{
  "arch": "coatnet",
  "image_size": 32,
  "translate": 0.06,
  "activation": "swiglu",
  "patch_size": [2, 2],
  "widths": [64, 128, 256],
  "residual_init": "zero_last",
  "precondition_frequency": 25,
  "batch_size": 256
}
Rows from block 8 of a small self-supervised image encoder, named by matrix and row number. Rows with one number belong to one neuron. Each number is 500 + 25 x the weight over its row's rms, rounded and kept within 0 to 999. All counts start at 0. Numbers have three digits each. After the name is the row's rms in percent of the matrix's.
After each neuron's rows are labels from the 100 images, of 14848, where the neuron reaches its largest size: "top examples" is what is common among them; "patch colour" is the nearest of a few named colours to the mean colour under the peak. Only what is clearly more common there than usual is listed. The data: photos of arthropod specimens (BIOSCAN-5M). In brackets: how many of the 100.
# gate: MLP gate (model.blocks.8.mlp.gate.weight, 512x256), inputs 192-255
# fc1: MLP up (model.blocks.8.mlp.fc1.weight, 512x256), inputs 192-255
# fc2: MLP down (model.blocks.8.mlp.fc2.weight, 256x512, transposed), outputs 192-255

gate.112 126:499531514488548518482464515529484493530501532530491501553499490507526494491494494575475550483475513520466468503466533444466501460527487498498515453442517511529474502501481504511475473488484504
fc1.112 125:484538520481535508491481538532502497495509527514450457510525480477565511486497460538486514474519489460491471540479527481506518482502513494513501495483504497511463467497453515529454464490500505
fc2.112 109:481545534514429531495467514482482463555465518491470496497511470511470490502501496493495519496483469475507513504496491464501467483452523537462510529475464523499501509481518455483513503508494472
top examples: order Diptera (65)
patch colour: grey (76)

gate.233 086:472505493516512472566468443511551487496543470478483513496482484506470510491492518462525488515491468526471505490505471473503493510516484493500510536516532523528463519509511434472497465487489505
fc1.233 079:531497530461538486522484509512452504520527476444475486507461479511462453533529441513498513512499536448448470517511493515498494502500456500481499453499530502485520497522552497505453476449506513
fc2.233 085:537489487499520517528486508528478440484514532470488493481509523536529491486483501473502530519511503547507488465515507536532484459461484515497553524466544498459521487517460478506474539498454529
top examples: order Lepidoptera (30)
patch colour: grey (28)

gate.461 087:473450527525500491464498525507543509487509497479536454510515512510525505521437491486513532453474535525492492480517512487499473516473512516450512519525496478498500471529483470469514543503496523
fc1.461 085:494460498499461470487517512548559472490497497530520494506489511504540521488463487513510543536496543540494484494505501505479486490494483541479501485558490465511478494501542443489508526489507541
fc2.461 087:490530505512478546532516509510481439528503480501526530543504480508464513515489506537530507494486573553528523495484489474491553491472526463498488474503497539471473513505505514438472498472482553
top examples: order Diptera (60)
patch colour: grey (39)

gate.17 083:454496478518494506529475504452512471495509541504510498507503538476502504494527496486498440504538473545508470548525479471477474504535508493459554511533460492503505524526524551526491499500523476
fc1.17 081:490511524540449487518473470467526481484501505473478530463513472541527516502530489482487540550513535476479487499508517499539501498515476464489527529524470504499462548486485514479489482497511497
fc2.17 080:496504503539455527495509512555519521525542471482489515499495467492495535491492556501464489524515483501502506483519504557530516478517443489497513487547481514528501516511483506490490523472486537
top examples: order Coleoptera (46)
patch colour: grey (33)

gate.236 093:555502498503487454507499532480497458488508549480472502513508525475516525501473506521492500507522493531511521499503498476476507443509488461489502502490530482543479505538493497479469475524533501
fc1.236 096:486498516461490531511528498502479526497501500513457538487449507486497483518519475529490480487542461477491484526474488525492517512470451547508508496498527522532519472466505491500529518437468478
fc2.236 101:507488489485492454513480509497487505497460525448511471483461498476518491472482523510525513487571470491532522504548499468542499506499493483547497505473499526507482472502513509485486460463491516
top examples: order Coleoptera (76)
patch colour: grey (60)

gate.76 080:476487524498469478420493544508488463443486516524483503461545501537500479488517495525506522455507498532519504520468498543489554508509514512453524493506512522483503519522466460500471525445499501
fc1.76 077:518527474529491484476496534520508458449512566489479486519516492490503488478499514498504559501522492504518519476508504482513522502509498517516516452481512465489504456555512501469464484483486498
fc2.76 084:469484494468498545509502500503476476532506535545507493483519517472530497484505544513480521486497523496450509538537512518489476484525489502493460490508510519447533557461498509500514503490427517
top examples: order Coleoptera (39)
patch colour: grey (28)

gate.235 119:480520489473485503477476537495597473519502519501454543511500485487508472479530463535474539485514550519468481533456457425516485498494495477548509476527498535538474494504499493520484479543481454
fc1.235 120:486476477519487487504498517482506534511505513472495470498539565472522558497491503456507463524515491505528540496539492548477514511486500508460498566555486477455534516497468513487535521473515483
fc2.235 116:509514488476481485496516510455453528487523467524504463506483521509419527468536480504514474528485467506511533469510509532459505502436489508558501500477524551503488521484469486502459475488476525
top examples: order Diptera (86)
patch colour: grey (71)

gate.429 101:510475490439519451506509492483550486512493487495497518487500507528530515536522487469487505534547528517546491522515481507524494469491481504501510495463503485551499520488522552497552494462499523
fc1.429 101:465455516481534502462501463492494466538492458562493521485500458528480502490510496522504505529490516488465510508488515488534468506479527522490482456488444488512481498492515533480501505524488465
fc2.429 086:501470506495528529496474523513533494498502516456509527467460489510450505498512494507499460492470548470536479517544505489448504510432523518515453496525498500511469478498510540490494500516514470
top examples: order Hemiptera (36)
patch colour: grey (62)

gate.431 086:493556527533491516492513498485501515501446487517444494505459484522481468488527461476500549460472532524522493504488515475429498497453426538499519471520491490490524490480520528497483474546496438
fc1.431 092:479502523525496506487579509483451479509484475515492460526516503482505491510495487511454516524491498495502520454483467516510503519525498505505483524493501433511457509482501472491545482516486522
fc2.431 090:519523484499494514509508488479485505542483466461493490501470508494534496513508491519483453508518523467530468483501513490509499521485513514502522466485487481531467449510468507475550524482501533
top examples: order Coleoptera (72)
patch colour: grey (49)

gate.54 109:470463520501481537513472499484466509509496492459520546520527492499485492508483499497502443521512476460546484529513506501517515546501492467510501477527539480451502544458514480500563508478480492
fc1.54 110:519467550522509518546472468519503522516451512467449542493501499504490493481499538508513501513525468489526515516520492535507495510541509465481494502528506493487513507496506517532571479471507463
fc2.54 108:545528504486444539539539525539529476486477481503525497516512504476489467522510546511478519462491544526491527491515474501493503472536511499461508486527496556530525484455542479487505476483482505
top examples: order Hymenoptera (58)
patch colour: grey (37)

gate.139 104:494496525500464504466517532488516513501517473498536544509516456518517492518452521519526526503488485517478501508495512458477507492497553521513511505526478545476512491523478493518501491477443490
fc1.139 104:461471459481487505512492464484481462468506539489462562466505541474514485504554497429523514523483532497517489491495485544498462491532492563519504469478525511517482531472481506471503500500507489
fc2.139 099:506526536501453519469507511472492495495493520491489490531500528457494546534493552515536531515498520455488500507514550512465531505506499492472504478498449514494495465469492509516516516510480452
top examples: order Hymenoptera (43)
patch colour: white (71)

gate.151 104:484505523502541496501447517451475471479513461530526472506486485484517516563499541501494496494502478505533495493564520558501509521481509487489542520505490476484491478476445518458470526487535501
fc1.151 099:494538483550491531469497510486486547555503517553506501494475531498509504511513465488472542448481531495516466464480466490492478490536523491483509485498490516479560507516470496491495524475474515
fc2.151 098:505540519534498473509547509515496505483450533487477465505527522467489478477485549530491513457502467520554471483512482514517512456537489516506591515492510486493511495467490505491474516529506515
top examples: order Hymenoptera (44)
patch colour: white (62)

gate.40 078:513541470490495500480563487487462469479559538475513495514508543476451510507507493524492498489520496485505491485519478525484497528513509479498494484490491485456507504445485477497475517534490442
fc1.40 074:494465449474524517514508485517531459479551512487506519515517502484519501451500476507439503539512462473520533493506505476477477501479469503504489470502505495490446500488494523509490501501506482
fc2.40 084:472489506485463511499477523464514481486572492502517513501506512486513519457487461514469502522512465514523494500513497514543518491478466526505498478508528538472479520421476520502517483486522476
top examples: order Hymenoptera (52)
patch colour: grey (51)

gate.441 084:486452500499477526508496531464539488470458478539526523491493510501498526491501487469518450507497484542530531487538550465485500481483500495510554523505556465542529496520512456521486471450480504
fc1.441 087:452500484533500548504517499467514521478524512458563458517503516510495464508505516517510479497456521480494514489474501501490550505496502513494468475484460456495514530464515506500456524539484457
fc2.441 089:485477480478498546481507491511478507543503536523553462519492555524547446508514497513522504460513526479537497471497502509458521485477477478482507475479491543519501503481559497489531538528468483
top examples: order Coleoptera (56); family Throscidae (27)
patch colour: grey (35)

gate.174 117:543493495524490523541519479475488462504456511482492507502501488501502451532532543453509481467518518506448482493524479559531488521484507479532497430517497530514449509479471515488546462468492486
fc1.174 121:471491513480503493514495503533508483504547471505515475507468487437528522459504488476522528516467476495482519462528488467495489539564483481482476521446448541465513507471509514510487505522503518
fc2.174 111:507475520438499478448456470471501510488476489483529507493483506500527517470479554506484527495460496472536457539559487488485482534469467468500550501508515478504505533503488541510483493507483490
top examples: order Hymenoptera (42)
patch colour: grey (62)

gate.156 087:498496467465494529536536475549494476478477500440444518473492572479482516511508478477478494488499495511513527478520493474488473545482498507513517485459503535505495518506501517514530500465435506
fc1.156 094:494465471504536526532492501495464465472521504528530554530450480515512493471496507544500486492513492477514483521484491489545472503524521499516509454471478498496500499504495529482497514516495496
fc2.156 089:527518524484466500484522536488502495486498521501449514528503523510478429530455465501486503487476483503506531516496477521508519467482512541463536496540503486486538481495509514510504449471470464
top examples: order Coleoptera (42)
patch colour: brown (30)

gate.322 087:515522507523504525493467475447518481504491557467508510595502505536482540509530528520451471495510536486475502480520510543465486537516483503465486505480552505503509497485502481447482513481489522
fc1.322 091:497476488502496486510455494463527514497504564480494487467484520508528516550466574531521475549536514510476462491493524498499478506548504534469504494543523470513501488446565498518524506484499538
fc2.322 091:456515486556523466485475501479533516488499547531484496482452509495521480517497478499508453530516485502482505471502475505492488498517488509492503522535485500499483525505533518496532480472551551
top examples: order Lepidoptera (36)
patch colour: grey (62)

gate.314 109:506487493515506477505475504491483519512507518532515522467496510508528544478501510465514532505517469506454481515497474486415468502490507471527477474525509510489493495469524493494519498520494455
fc1.314 104:503537524491505524481511527469510495487502483501527497497471485463492462564518533512488471481492524500512517436511522503543519500482501487484520533458483475519530464573494487492516516488458523
fc2.314 111:506532506498485495515502503535494506493501532451506466540459475532521504543506525513495473467510476509480472450479501487507488465479490535532527514508520467518530493521495491518517521507437479
top examples: order Coleoptera (44)
patch colour: pink (94)

gate.189 097:530512502469534494498531487481465440502524479478512522476488484501507535501475495506472474452516514496530513524500491442505507493517453511514516497477497526493541535535475550470511504521509481
fc1.189 104:495501475480491502493530524504454489462568490512512523528513496507497505516501503492495513504514505468484535536509492496474502483484465470499526489477478496514497506539475554502528516483505481
fc2.189 094:518507474490482525550557508557473489494470534487494560516467495488510550483424528519462503469494489513528502504491511516467469532537481514488522533480500492463510506531502540496498503520506508
top examples: class Arachnida (29)
patch colour: white (56)

gate.238 099:511494519539517461508507494493506493526487505522487470475536443470483524522527538520494477479518505494496500523511500489522543499503525428512504492507536463454510506493532497514474498470506474
fc1.238 104:493488565501454494497501511500532543504495440483509533512451493520487531485495520498475470523544517485475532483478511497475521512531508511472533526499524483502556500512473489558502502491518483
fc2.238 096:509474500549471512489510496535516522502520516518503446515536495443485529492521505486487495475478492524484458521463513507470501474520497495471475515514489488484556540494526489506475466499515498
top examples: order Coleoptera (47)
patch colour: grey (61)

gate.85 120:489467473492570507508492486490507487509473520540490502482536480504529510492537503525522486468475505507481506496533492515496506478488476455491482519467496506504501512520516477465487492494448480
fc1.85 130:518524461510547494491523544553530480477511469528491441531518541508491488470542550520488495455495499494463525517473478466514516521438482447473496509440490501528461460525490489471470496501513479
fc2.85 110:493495486557478480492511525465497546522447539465501544513489517482488503493478490443502499513478483496493500479491520495470510487530538517513516487541485542483537503498486474516519493504506445
top examples: order Hemiptera (41)
patch colour: grey (34)

gate.255 116:498462532526504497547519506491488513493483493500495480520565546487515478490485462482513500543499475507501506535476490493475586526523486519494492460535477497516518493497522497504509496509502507
fc1.255 113:483495488485525522514477515500554483496532511482475528492472500502504507493479493485495494512510477515531503512496487484499502502459479471464509529544496459497511486505451474486494484450524537
fc2.255 110:520483527501548485474519517465496455548564513508501528502516501529482512511490498513525499490530540536505456535489484483494519527471498499473509488471522494484474519508543460489501505521487504
top examples: order Coleoptera (38)
patch colour: pink (91)

gate.146 085:507525513483515511524501492497544518459505501519505481488523472492466477522511523514454452503492504555473504533506531482471488515492543521442476445504488495506529522531506539469550467510468471
fc1.146 089:510481533483563513516487491511461500525499510502464520523479556530515473529497493493478512514502505484525472477464489510534473510473517521514531521485472519497464454500501507533474504498541506
fc2.146 103:489558481501497528496492525506506509524466499482466480526498526512518475483548476538519506481491501477523522482520505492470522492511500508509495483484489464484510495558483495479500518484491466
top examples: order Hymenoptera (55)
patch colour: white (85)

gate.234 118:477556473479495544464463474474521512500468540516513547504518521503518479491518490502517491510476525494466489485530510478532519479480515527505480525530497497532524536496499439508504516533470488
fc1.234 113:509516474525499526498455495487540501513462529482511549494510482490509471501519482475519481496430535513529462473506516500482513486529536552532469517522497488547539517499464448499508542523465511
fc2.234 120:508527503489497467515529485437501523515459478487503517505540488504488476529514503524467468502497471519500500501503502479454483480552501491452448479506513499532505492471519509472536507511525487
top examples: order Diptera (74)
patch colour: grey (49)

gate.136 098:535481498508514525506520492485498539506532504505497500492509493517542472502496509513512450450474469483466463508504530506497456486478508452492491510464522469524534458526490477464509485489532478
fc1.136 097:496509445485520471485493512469473511533507481423550441479473487516444515478489506480477497456528523446543472471493524492526500489510498463527459518538489484464496483480477486493508553518526501
fc2.136 096:480487494499495469530524510471549533512480500476454508494468491518522474509501541470526492506543455466519481460500498483546498520439543514483478497534481490509539499494480531517560516538544495
top examples: order Coleoptera (59)
patch colour: grey (59)