Rows from block 7, named by matrix and row number. Rows with one number belong to one neuron. Each number is 500 + 25 x the weight over its row's rms, rounded and kept within 0 to 999. All counts start at 0. Numbers have three digits each. After the name is the row's rms in percent of the matrix's.
# gate: MLP gate (model.blocks.7.mlp.gate.weight, 512x256), inputs 86-171
# fc1: MLP up (model.blocks.7.mlp.fc1.weight, 512x256), inputs 86-171
# fc2: MLP down (model.blocks.7.mlp.fc2.weight, 256x512, transposed), outputs 86-171
gate.200 108:524481482470522503498535457474515506534512462495499538482508518513481516549507506479519512495501483487478473522540516474501501508519508519492464493473545454484493506486484477501512489444545470469456522496515494489469534514551451522484496500477517516485524477
fc1.200 108:515499535525461517534499489482507524459534537451503511465504538492514496534513516538518460457531518528474481527510522485518507470509465496519462480514509535527499495528490526520511520523488515506496467463467480469505527520475511474485500483531464508527476467
fc2.200 109:526531515526467490525468526521492556527517493550500503479526483537493467494488528469484490544532509513515486471489483519528522491465458495509546540464486493509475474471496484458520511483474483473506503530492486517508502507492523544496528431512486537484543512
gate.201 087:486523490496503481449497488502499461501459532530462504485501487504497526499476485520518460518529497474504494498486535482507533566476479523477477532477506431541515486495501487475509502538465486502458499492496507475521502524500522539471507484490472518537502505
fc1.201 084:535558470506477508475481507495509489457485552511475507475523517499500544538504490481517487533537475506542527468479518466527514543463479483504470556478483444514521485530500511506505515505502472481482503490484488466519515529515508552487512488529487535515475520
fc2.201 092:540459529541498488525503527491483497526495496523531483533482485492473520498529466451504469504475505487505490499486513482485485518545502474494527484497517514492510520532536505506508470494527509540524510496495518503473514486443507495565492497491468486522461490
gate.202 100:473507516522462519511514506484498439537490519543515537538496513503551507508511457508522487472479514510489553458493499497467501473489482510491482501485516498467494550510496463498513514493545465502502497514497473541493505493513518458495496501499495435516489510
fc1.202 097:511517519483497505512480505486479436456507517542502516512538486531540500511507508518458500484499505471498508524524506486477511482473498500474520460477486557477493525479482485487540488488501537471545530539466499453460535450515488490506466519505440466489502528
fc2.202 101:534518483538551513487501505485514446497508447497491491484496486504456469497492488526465484488504505487489511514466518510477532564459493512500512524477503498516518489501512509489446522489438548522511487510481513477479500513463505536524524493514485517513527498
gate.203 105:518526502509518516468518496500488522514474492458530491540518478467501519500510515510491473423483508494564520490571521519497484480502475459487503490515498559488475496520536467453518457525500500491484516492480496493489528522507482499487462499564543491543487503
fc1.203 098:506499472503494493467460548478498508503485435540488500458476516552482532486514497496497484523491490502479481506479497491526532516480531546503471529468507455528505501478500510513457527494520514535549489467522480535506487514537513515482487522502459558479554516
fc2.203 099:472514465523499524497486516533515471503478541528536544501496516503531532487498457522516460516490451457508499511512509493519518540513486513483488513486484471465509487516515486487452476495515474513481502516517519464451502496487502513490480530545530496489462514
gate.204 101:477487490465539508488463469482519483506465500517508484501510515529523539533493483511510470479517503474471518425492439503490495526493524500467503512531517481481494516483463545525508499521504536483451524469491475507500513543536461519495484501493498502561457526
fc1.204 103:488519511490504464465484464484515503496486495466480481485546488523525491543514505522485504508553499468443501524480485548509485474558530520470490486534488493508504507475462488504509514453483526470484482485516520533487496476490436467509476505463530480535501458
fc2.204 097:461470493484549529519453481462475491541576543516487524465465482477522493480490503502544471502485489499500475512518491483517526528460474496506535505485500480461508469487468470505509523535496509515517505508502538495510474504503541507505522489503516476486506522
gate.205 102:489504517524480511543488490510490541497502491542527492506525476530509478526512526544465475468514514529546518412488529481472514497532482457474527513493520508514508504478539478487533516486453480515497531515469497530510464488533486485465527501490468516468515509
fc1.205 106:512488487471504493484512519468479522474538502472495486500517485488503509467527501430505518533492476499506530513513477489520517459478493528506521470530509487475485498493457506514456497524536535509509470488502510481499494485486526513468503495495533451492462478
fc2.205 102:487591550488503454491493519486521503508468470505487501513496484521508465503481512520466499526469516499489522515571542468457514504490503475498495543482518490529490512500537503531511536510512471512512469507521502523526498480504460492471513542494485507454473498
gate.206 123:498487505477528542474491466529494504498473514469510520527528516505475491520528532537530490502464454480452527474461512534470488535488496498494484508478498555492440498429467509507513502494481482502504512505505490505505493486545505479494481484482485508503510523
fc1.206 120:443496523493522495487497471537495569482509477559519556483472467513492574491558486453502490503474478507443529507464505485523526524505474512456451504482484518483503487492495535500498481508471487520485499512494510496469491449493478509472467479498504478457483497
fc2.206 110:491524483511459510500490509447492545523520511538492506464490485474495504510499486485510495518527484565527529487479481505502476547480513507495541477474473493491524514546509515504480478535523486520470504522506513496492481497479499499529475507496503499518508446
gate.207 093:516517512526522488523510495494536535533506521491546514486513519502462469529466482494513492531503529493498454482505495521504502527480508504496548492518509491462447519538524450509509519513481500478501538471538511478484532490521497503533468484502508491428498468
fc1.207 098:492513461473503479535551491526450526553499481506498465479527476487520497508485494489471497511476563472516515479522493535489486484549516498487483520518465528547530495489497481518530535472526519474506464510453475491530508524506533517534489515516520543535509542
fc2.207 096:499492421450491461515468484463487465492486509522506464457491481470478548521538494525501520487478518505489526472474510482477530499550503469525498526519537452529486481475499499519506494516520515504490526507452550484478497499552467529506532513489550467496529529
gate.208 112:482538505497516460516494501545493528505478467514467541502509518501528464521494541521508469536449511476463501545489498509508491501490545500493483484477496499473487492552478500504514529504518497531515530501471483506526445509507518518476500515499491510506503522
fc1.208 104:470577488478455478521490459513496504524478481470507517509526523476530528500457545528486466503512508508473504514504457486495542490484500528500503495545522454475479503529501496506485497515464469510532487538463467503524456494467527459500506508536492528476471460
fc2.208 108:505478491505497514486519489493508473511498518489538493489525492464499475453475485473508490481499492502550497520497531509451483505538481507509504521550484501512556493496526491478528526488498519473536455452506483489492545462511506447552440486521549453492503474
gate.209 112:477531519501469529505538568450487489542536519519509493476503494525508518489456504512524513531522512469464489516493470484510512492482490523475485540476479476491511504513513485505525495510494548491504541514494461457520497509480460485516497524475496489489484467
fc1.209 111:519509472498469492525531470503529525541524529505528462510495515483495506490516480491501539522483479518493525495482457455456507493486526515491535516508505488472481462503571491523478498508473452517492528493515544546533516471481506484472483512499507533532486477
fc2.209 105:509505461437537472521513533475489554516479458501478495499495481536457492480544506518508492483514507517491474526504504528534487498485517491487504496492467493523523499492514460478510485506529492490490550508513478468497530517509535484489488460480463496490518481
gate.210 084:501494460484509485521516514487456521545513502488485532511507498510489471474490507511493552496478510515530484536517503500492480452525470509545441498434527494466525519523500491507509462477527509504509477538528493468508501524503486481503443506504482498519479476
fc1.210 084:482547514482513487467488476530540439533494486456491501495483479523527537511495445472475502511509521511476514495515527501525448493484516429493469477522500492524449482459492518508495504491476473497438511482513530500497495507482530441487524515474499539458504485
fc2.210 084:518496486554519467540537522487497528514492452461509516518483547485469502506476487504531499494505460504516502448498519548509526428485491525517503433474511484528483539467514519502510424505505535488494483539510511514489496514524517469544481498492513470507482527
gate.211 085:469509497498496496479461479524546511501475484509485505499489508560480494479520462483514470474474458437483530452523508524512475538475560501506470513490493542528508520454501505469516445524499493500492545514466494499492465441501491541499503516493513471452508466
fc1.211 084:527520499527454485535464524441514516511480473495518465524479485506548502492534531493494507524535539511532462479491507507487515462474480512496525498528520479452497548491506509523490479507498528492473526492502518519511485516531505485507554509521443531559516533
fc2.211 087:505514470469483488550486487492526490479485454540468551534486497547483444496484470516486479460523536475501535518488513478489498521486491456485507514513516452484515523536498504501539526497456485513502511474556531479517440472484503492497515495534530517474477511
gate.212 088:473450552483497479530510500463558496492466525513509531500528483535521452502513515483502501502486505512530506476481517481521485525519500463444522512476491512510472526512466493470474489529524495495522476530480505503539506498482519485503475532506481466530507563
fc1.212 081:507498533529520537480505486464517492518474493474510543494521502508539448505508520480507510509473518490523540509480499505475464490552469488442540520482480538469494519518489480504467528471558506522489509545467467473524518487471519451504476498473511468517495527
fc2.212 094:461518540471503509515510518489541511433464469455483497534492518476465490469483530514499524520514533468514504507468523497511492463548468473529513509538527487492513488512482518504483447500532525513519471506476521493511488481508505498545451532496459512513453478
gate.213 109:547492536475531512485488501500473541499503506519505480514540467525498505449519490489490491510525484460496512526484506501464498517506523476476489521462507541524508490477531489511528522522519539519510499511512495518509524513530504527492504494506504487494555541
fc1.213 119:494531473519512490538514471487513514468531482490510541470476476466500498531484529528491501514514508495522476481535484489524514480469471531522532453529532472504493510507465526543508495481503488496488498462521493514522471519486476513491503525482466501513494476
fc2.213 117:471522526466500484513500484522503449509496480484492465524512482516478465513483468458483561509493501489493520487503542509515525499529450492491524507496496529448542495521492460510511487485524519496478476556515476472522548474506498502550484490464519509479495500
gate.214 089:489486496512494481443497499489471535549497490524515457516506488527548506524476487483492473478544508529468505514502539502468504492516483478468500559536476524518497465488487480515478484524535517505489480509513511544539546542490482497488499494505439546485499493
fc1.214 083:487499528454489518491472541485511467534518488536477486486500473509485488507533536470486514499473480534535544537511496501548535492527493499493519493540551534493515529448479469504476470517483509527518531517501487444544516511509502474462463538475486482524488479
fc2.214 082:505474499498507501468491476498568531540539492509472537483538475523460487479558487504483484533507506544531475514515486480491482485538486513485470499511512477457509540480521522492536471481507523489538510533514521501524482502498488538471499496476515502520478528
gate.215 094:504551500522514483508462497539529476509517478501492496482513478512527531491507538459491496463546496508522510523539513485474490548499522455479504516456486536543526519495509488535506479485488470496517456509525509515517516431500506465483495509524470474472496498
fc1.215 098:483475472469463527470500504477524498487525495470468502523488534462515490476539494549475524514496529498518556514486494516536499461501456519510509504567526447487507487499475508504481511486523520523480500484513528517469520510497468501520515479530528530510504496
fc2.215 096:536501498507494520528481474528480477519507493513490448509515502500497514493467488511503506488487498456456517503495448473495531506502472478484484474511554472515513484460518532515474494441504503512485510478523526507517519497476521502535517505447462473517496479
gate.216 104:524520478429497493482517499493479480492491506468529471473515498508498494478477539484513486477480501451471503496499500534496521544459491520475519512473490468505539544521474486460551523501509489475454504495500470528508503491467480482495488501556514477482544495
fc1.216 105:468527497478484491489455472501463524492529484522512495472500519500510497487517502484517492483486511461491494504527500543494544561469477539499528486520446523532496523460487496493514484501508496470474487463455517494485515513482491521495506484503523487448478475
fc2.216 096:458504526474487557480464473498479494468538527514490501511522499438541465501480470503488489481511548506503489491550520484501482464485538464496534461545520539488495474488492505519528490559524481517535478462506479472567517522526494504493550509473502511517514483
gate.217 112:536483482544467494484515467477515487509499532518492489496504549500493484498497500546496464543519468460539506490499471474506480488542512482510469461460541456501498500463540462515545493504520466491485471516488483524475511499498497535451473462488525470477466503
fc1.217 109:512468455479518493467493477520499436480512433513467508503514446490475487506516498507488474540527506479498469489520501520455492473515484497439548501446502445468464494542542489514502513495483523512479525457540524489513490467555488498520520536525532541447519496
fc2.217 104:504525523525512496466448519554466493512533490475468425518503483494530497567509480471501490492510455487521511525507530493475558472512475501500486478487537461462485504499482547494513487502507496523524500506493518549505476488471511494515525487484472526488491446
gate.218 112:490485498518493451513511463515534520542525485489512499470496457474523489479486482506499497487561525543462465478541550549472454487472519507491467468485474499522497549530503518533512487500449522486499510441514541476526544504514506467496481491488515502488552530
fc1.218 103:504530515505482482478512511510522513553506479482478470449447505487521523527469524523487462432536510538450491479538566478505439492491519500488491514482462475538496573497523492517496483491462524495559504456499542516506583523485515504506443478484514477511505513
fc2.218 103:550463507485460518444447518475511510539567487529454491482481531487452471535501512506471491480506474519432517489495513486516500538514525517468479499507522489508433501475524484476515513496505518520500535530473544524548502479465501548504513473450469451535522506
gate.219 087:495513498517498484496528546482532463530496485493484490507510473479525488498483489510503483527486503557529471509479547489538476470533456465471489488485504473500496487488455550486469501494522521500496493521458552504473575497505507502488500496500538496505471515
fc1.219 084:517493478503449512515544478495527480506486482525470545511465494499495483497504514517517511499504499466505538497502547535457547491493453527534525544521506485557547517505510533522455489482529497495466469493513504449459499519540523497495527505485532482524502517
fc2.219 085:477475512511505519541487453461519521527495544484473525481505492496502540483523492516498498494503484518502477487492508532488521493460474526461519482506453460528486505554501505495547514493495511482495493471501513502531462484536481495490482500515509538490509505
gate.220 078:480532470513547482483523485462523509504478483515487464485499512527493539478531489499527552499496459525484532521469518480490464505535494484502508517445494528523526538472515490485520504531528448460532482515503463544506474471511532499532555521529514537506478489
fc1.220 075:458466525485528495496495538533514517461509509532479505455520485505554462514440477487514522486506516492530512533567481496555567521490489470485516456482443493457548511445538477479524458496498535490513470507498510458511496496508489474499501497470513439493464494
fc2.220 073:502414488485476534509526492515490510492488513481495508528527473480514499480522532522501482499524528483547556468526470477508502486519488511422465510541448538512517499496517467506518503531515501545486468470493487498519487530485509493524516496541532515525536484
gate.221 114:490521446511457466474502535536522464455468521457529513539491526538480468469480545478496478523480504494480479548502513470494518461502509490494520561500524483528468491456521525492508550459526462498525491509482510487489503523523479487513501492477517527486531445
fc1.221 109:501503493501506515528490473503492501481459542472491490510501547496500502512512463555499460479518538507489543493550510493482520533531550517533514468548489516449571512491485481501521508511480563512482480506491561508524446467487526485499466503474489424511481543
fc2.221 121:501529496512460503459505483500459476475519504474491539537526579509519472492484488479488489535506505542478444477459514533526502461505495497525492512495474541524491527461503473500498491484499442505525450512504531561492533520499476468480528518513524486533505540
gate.222 112:486526549480513520491439509494518494467493529563482504497517511506486498563512545467465520561483533513519509531533504469480512500511492431490512522518499495479459536555498496554514497506506469497489484504521501487494528509514504543523498519497479539519493519
fc1.222 117:482528500505490522523491520495512547467549510499465461488495493530566501442461508489499536505494461465516522458510481528517498485536458456508517469500504519508472488481491518518516462544493489453501520515482506466462520494489535521468484476508491524499490531
fc2.222 114:484526517479486528514518506504497479504489489537483549461515514495500487520552435519500496473503496514503509547518505514473495496466518449506477527472482499496515516470516479516469472487524501518469539434495483512484492499442499495541495514494460497515526521
gate.223 106:506569507502482511511477471523506516513494527500487465497480546518511553527520476491533481484505547475508509502519539483528509528488529526508490524455529482469536509459476522537500481453487479507532510534455497491514500484466495508483490523480536552511455506
fc1.223 111:512451502459496477463500505466513441466522490488497549511499489494483470473484520506480529512497439498483498482478488510508482477521489462512485481526493496520475504546528494477487538504497531508471515463506494531520514493531488472518498464529445524498544501
fc2.223 102:479505457511518495494556523471527550519409525501510489483475486519510493467521494520471523487490471517483509500482451465511480524495516511524508465535487482501507498465457499522502503482532512502505533467518504579487495496477533522520519486497433485515556508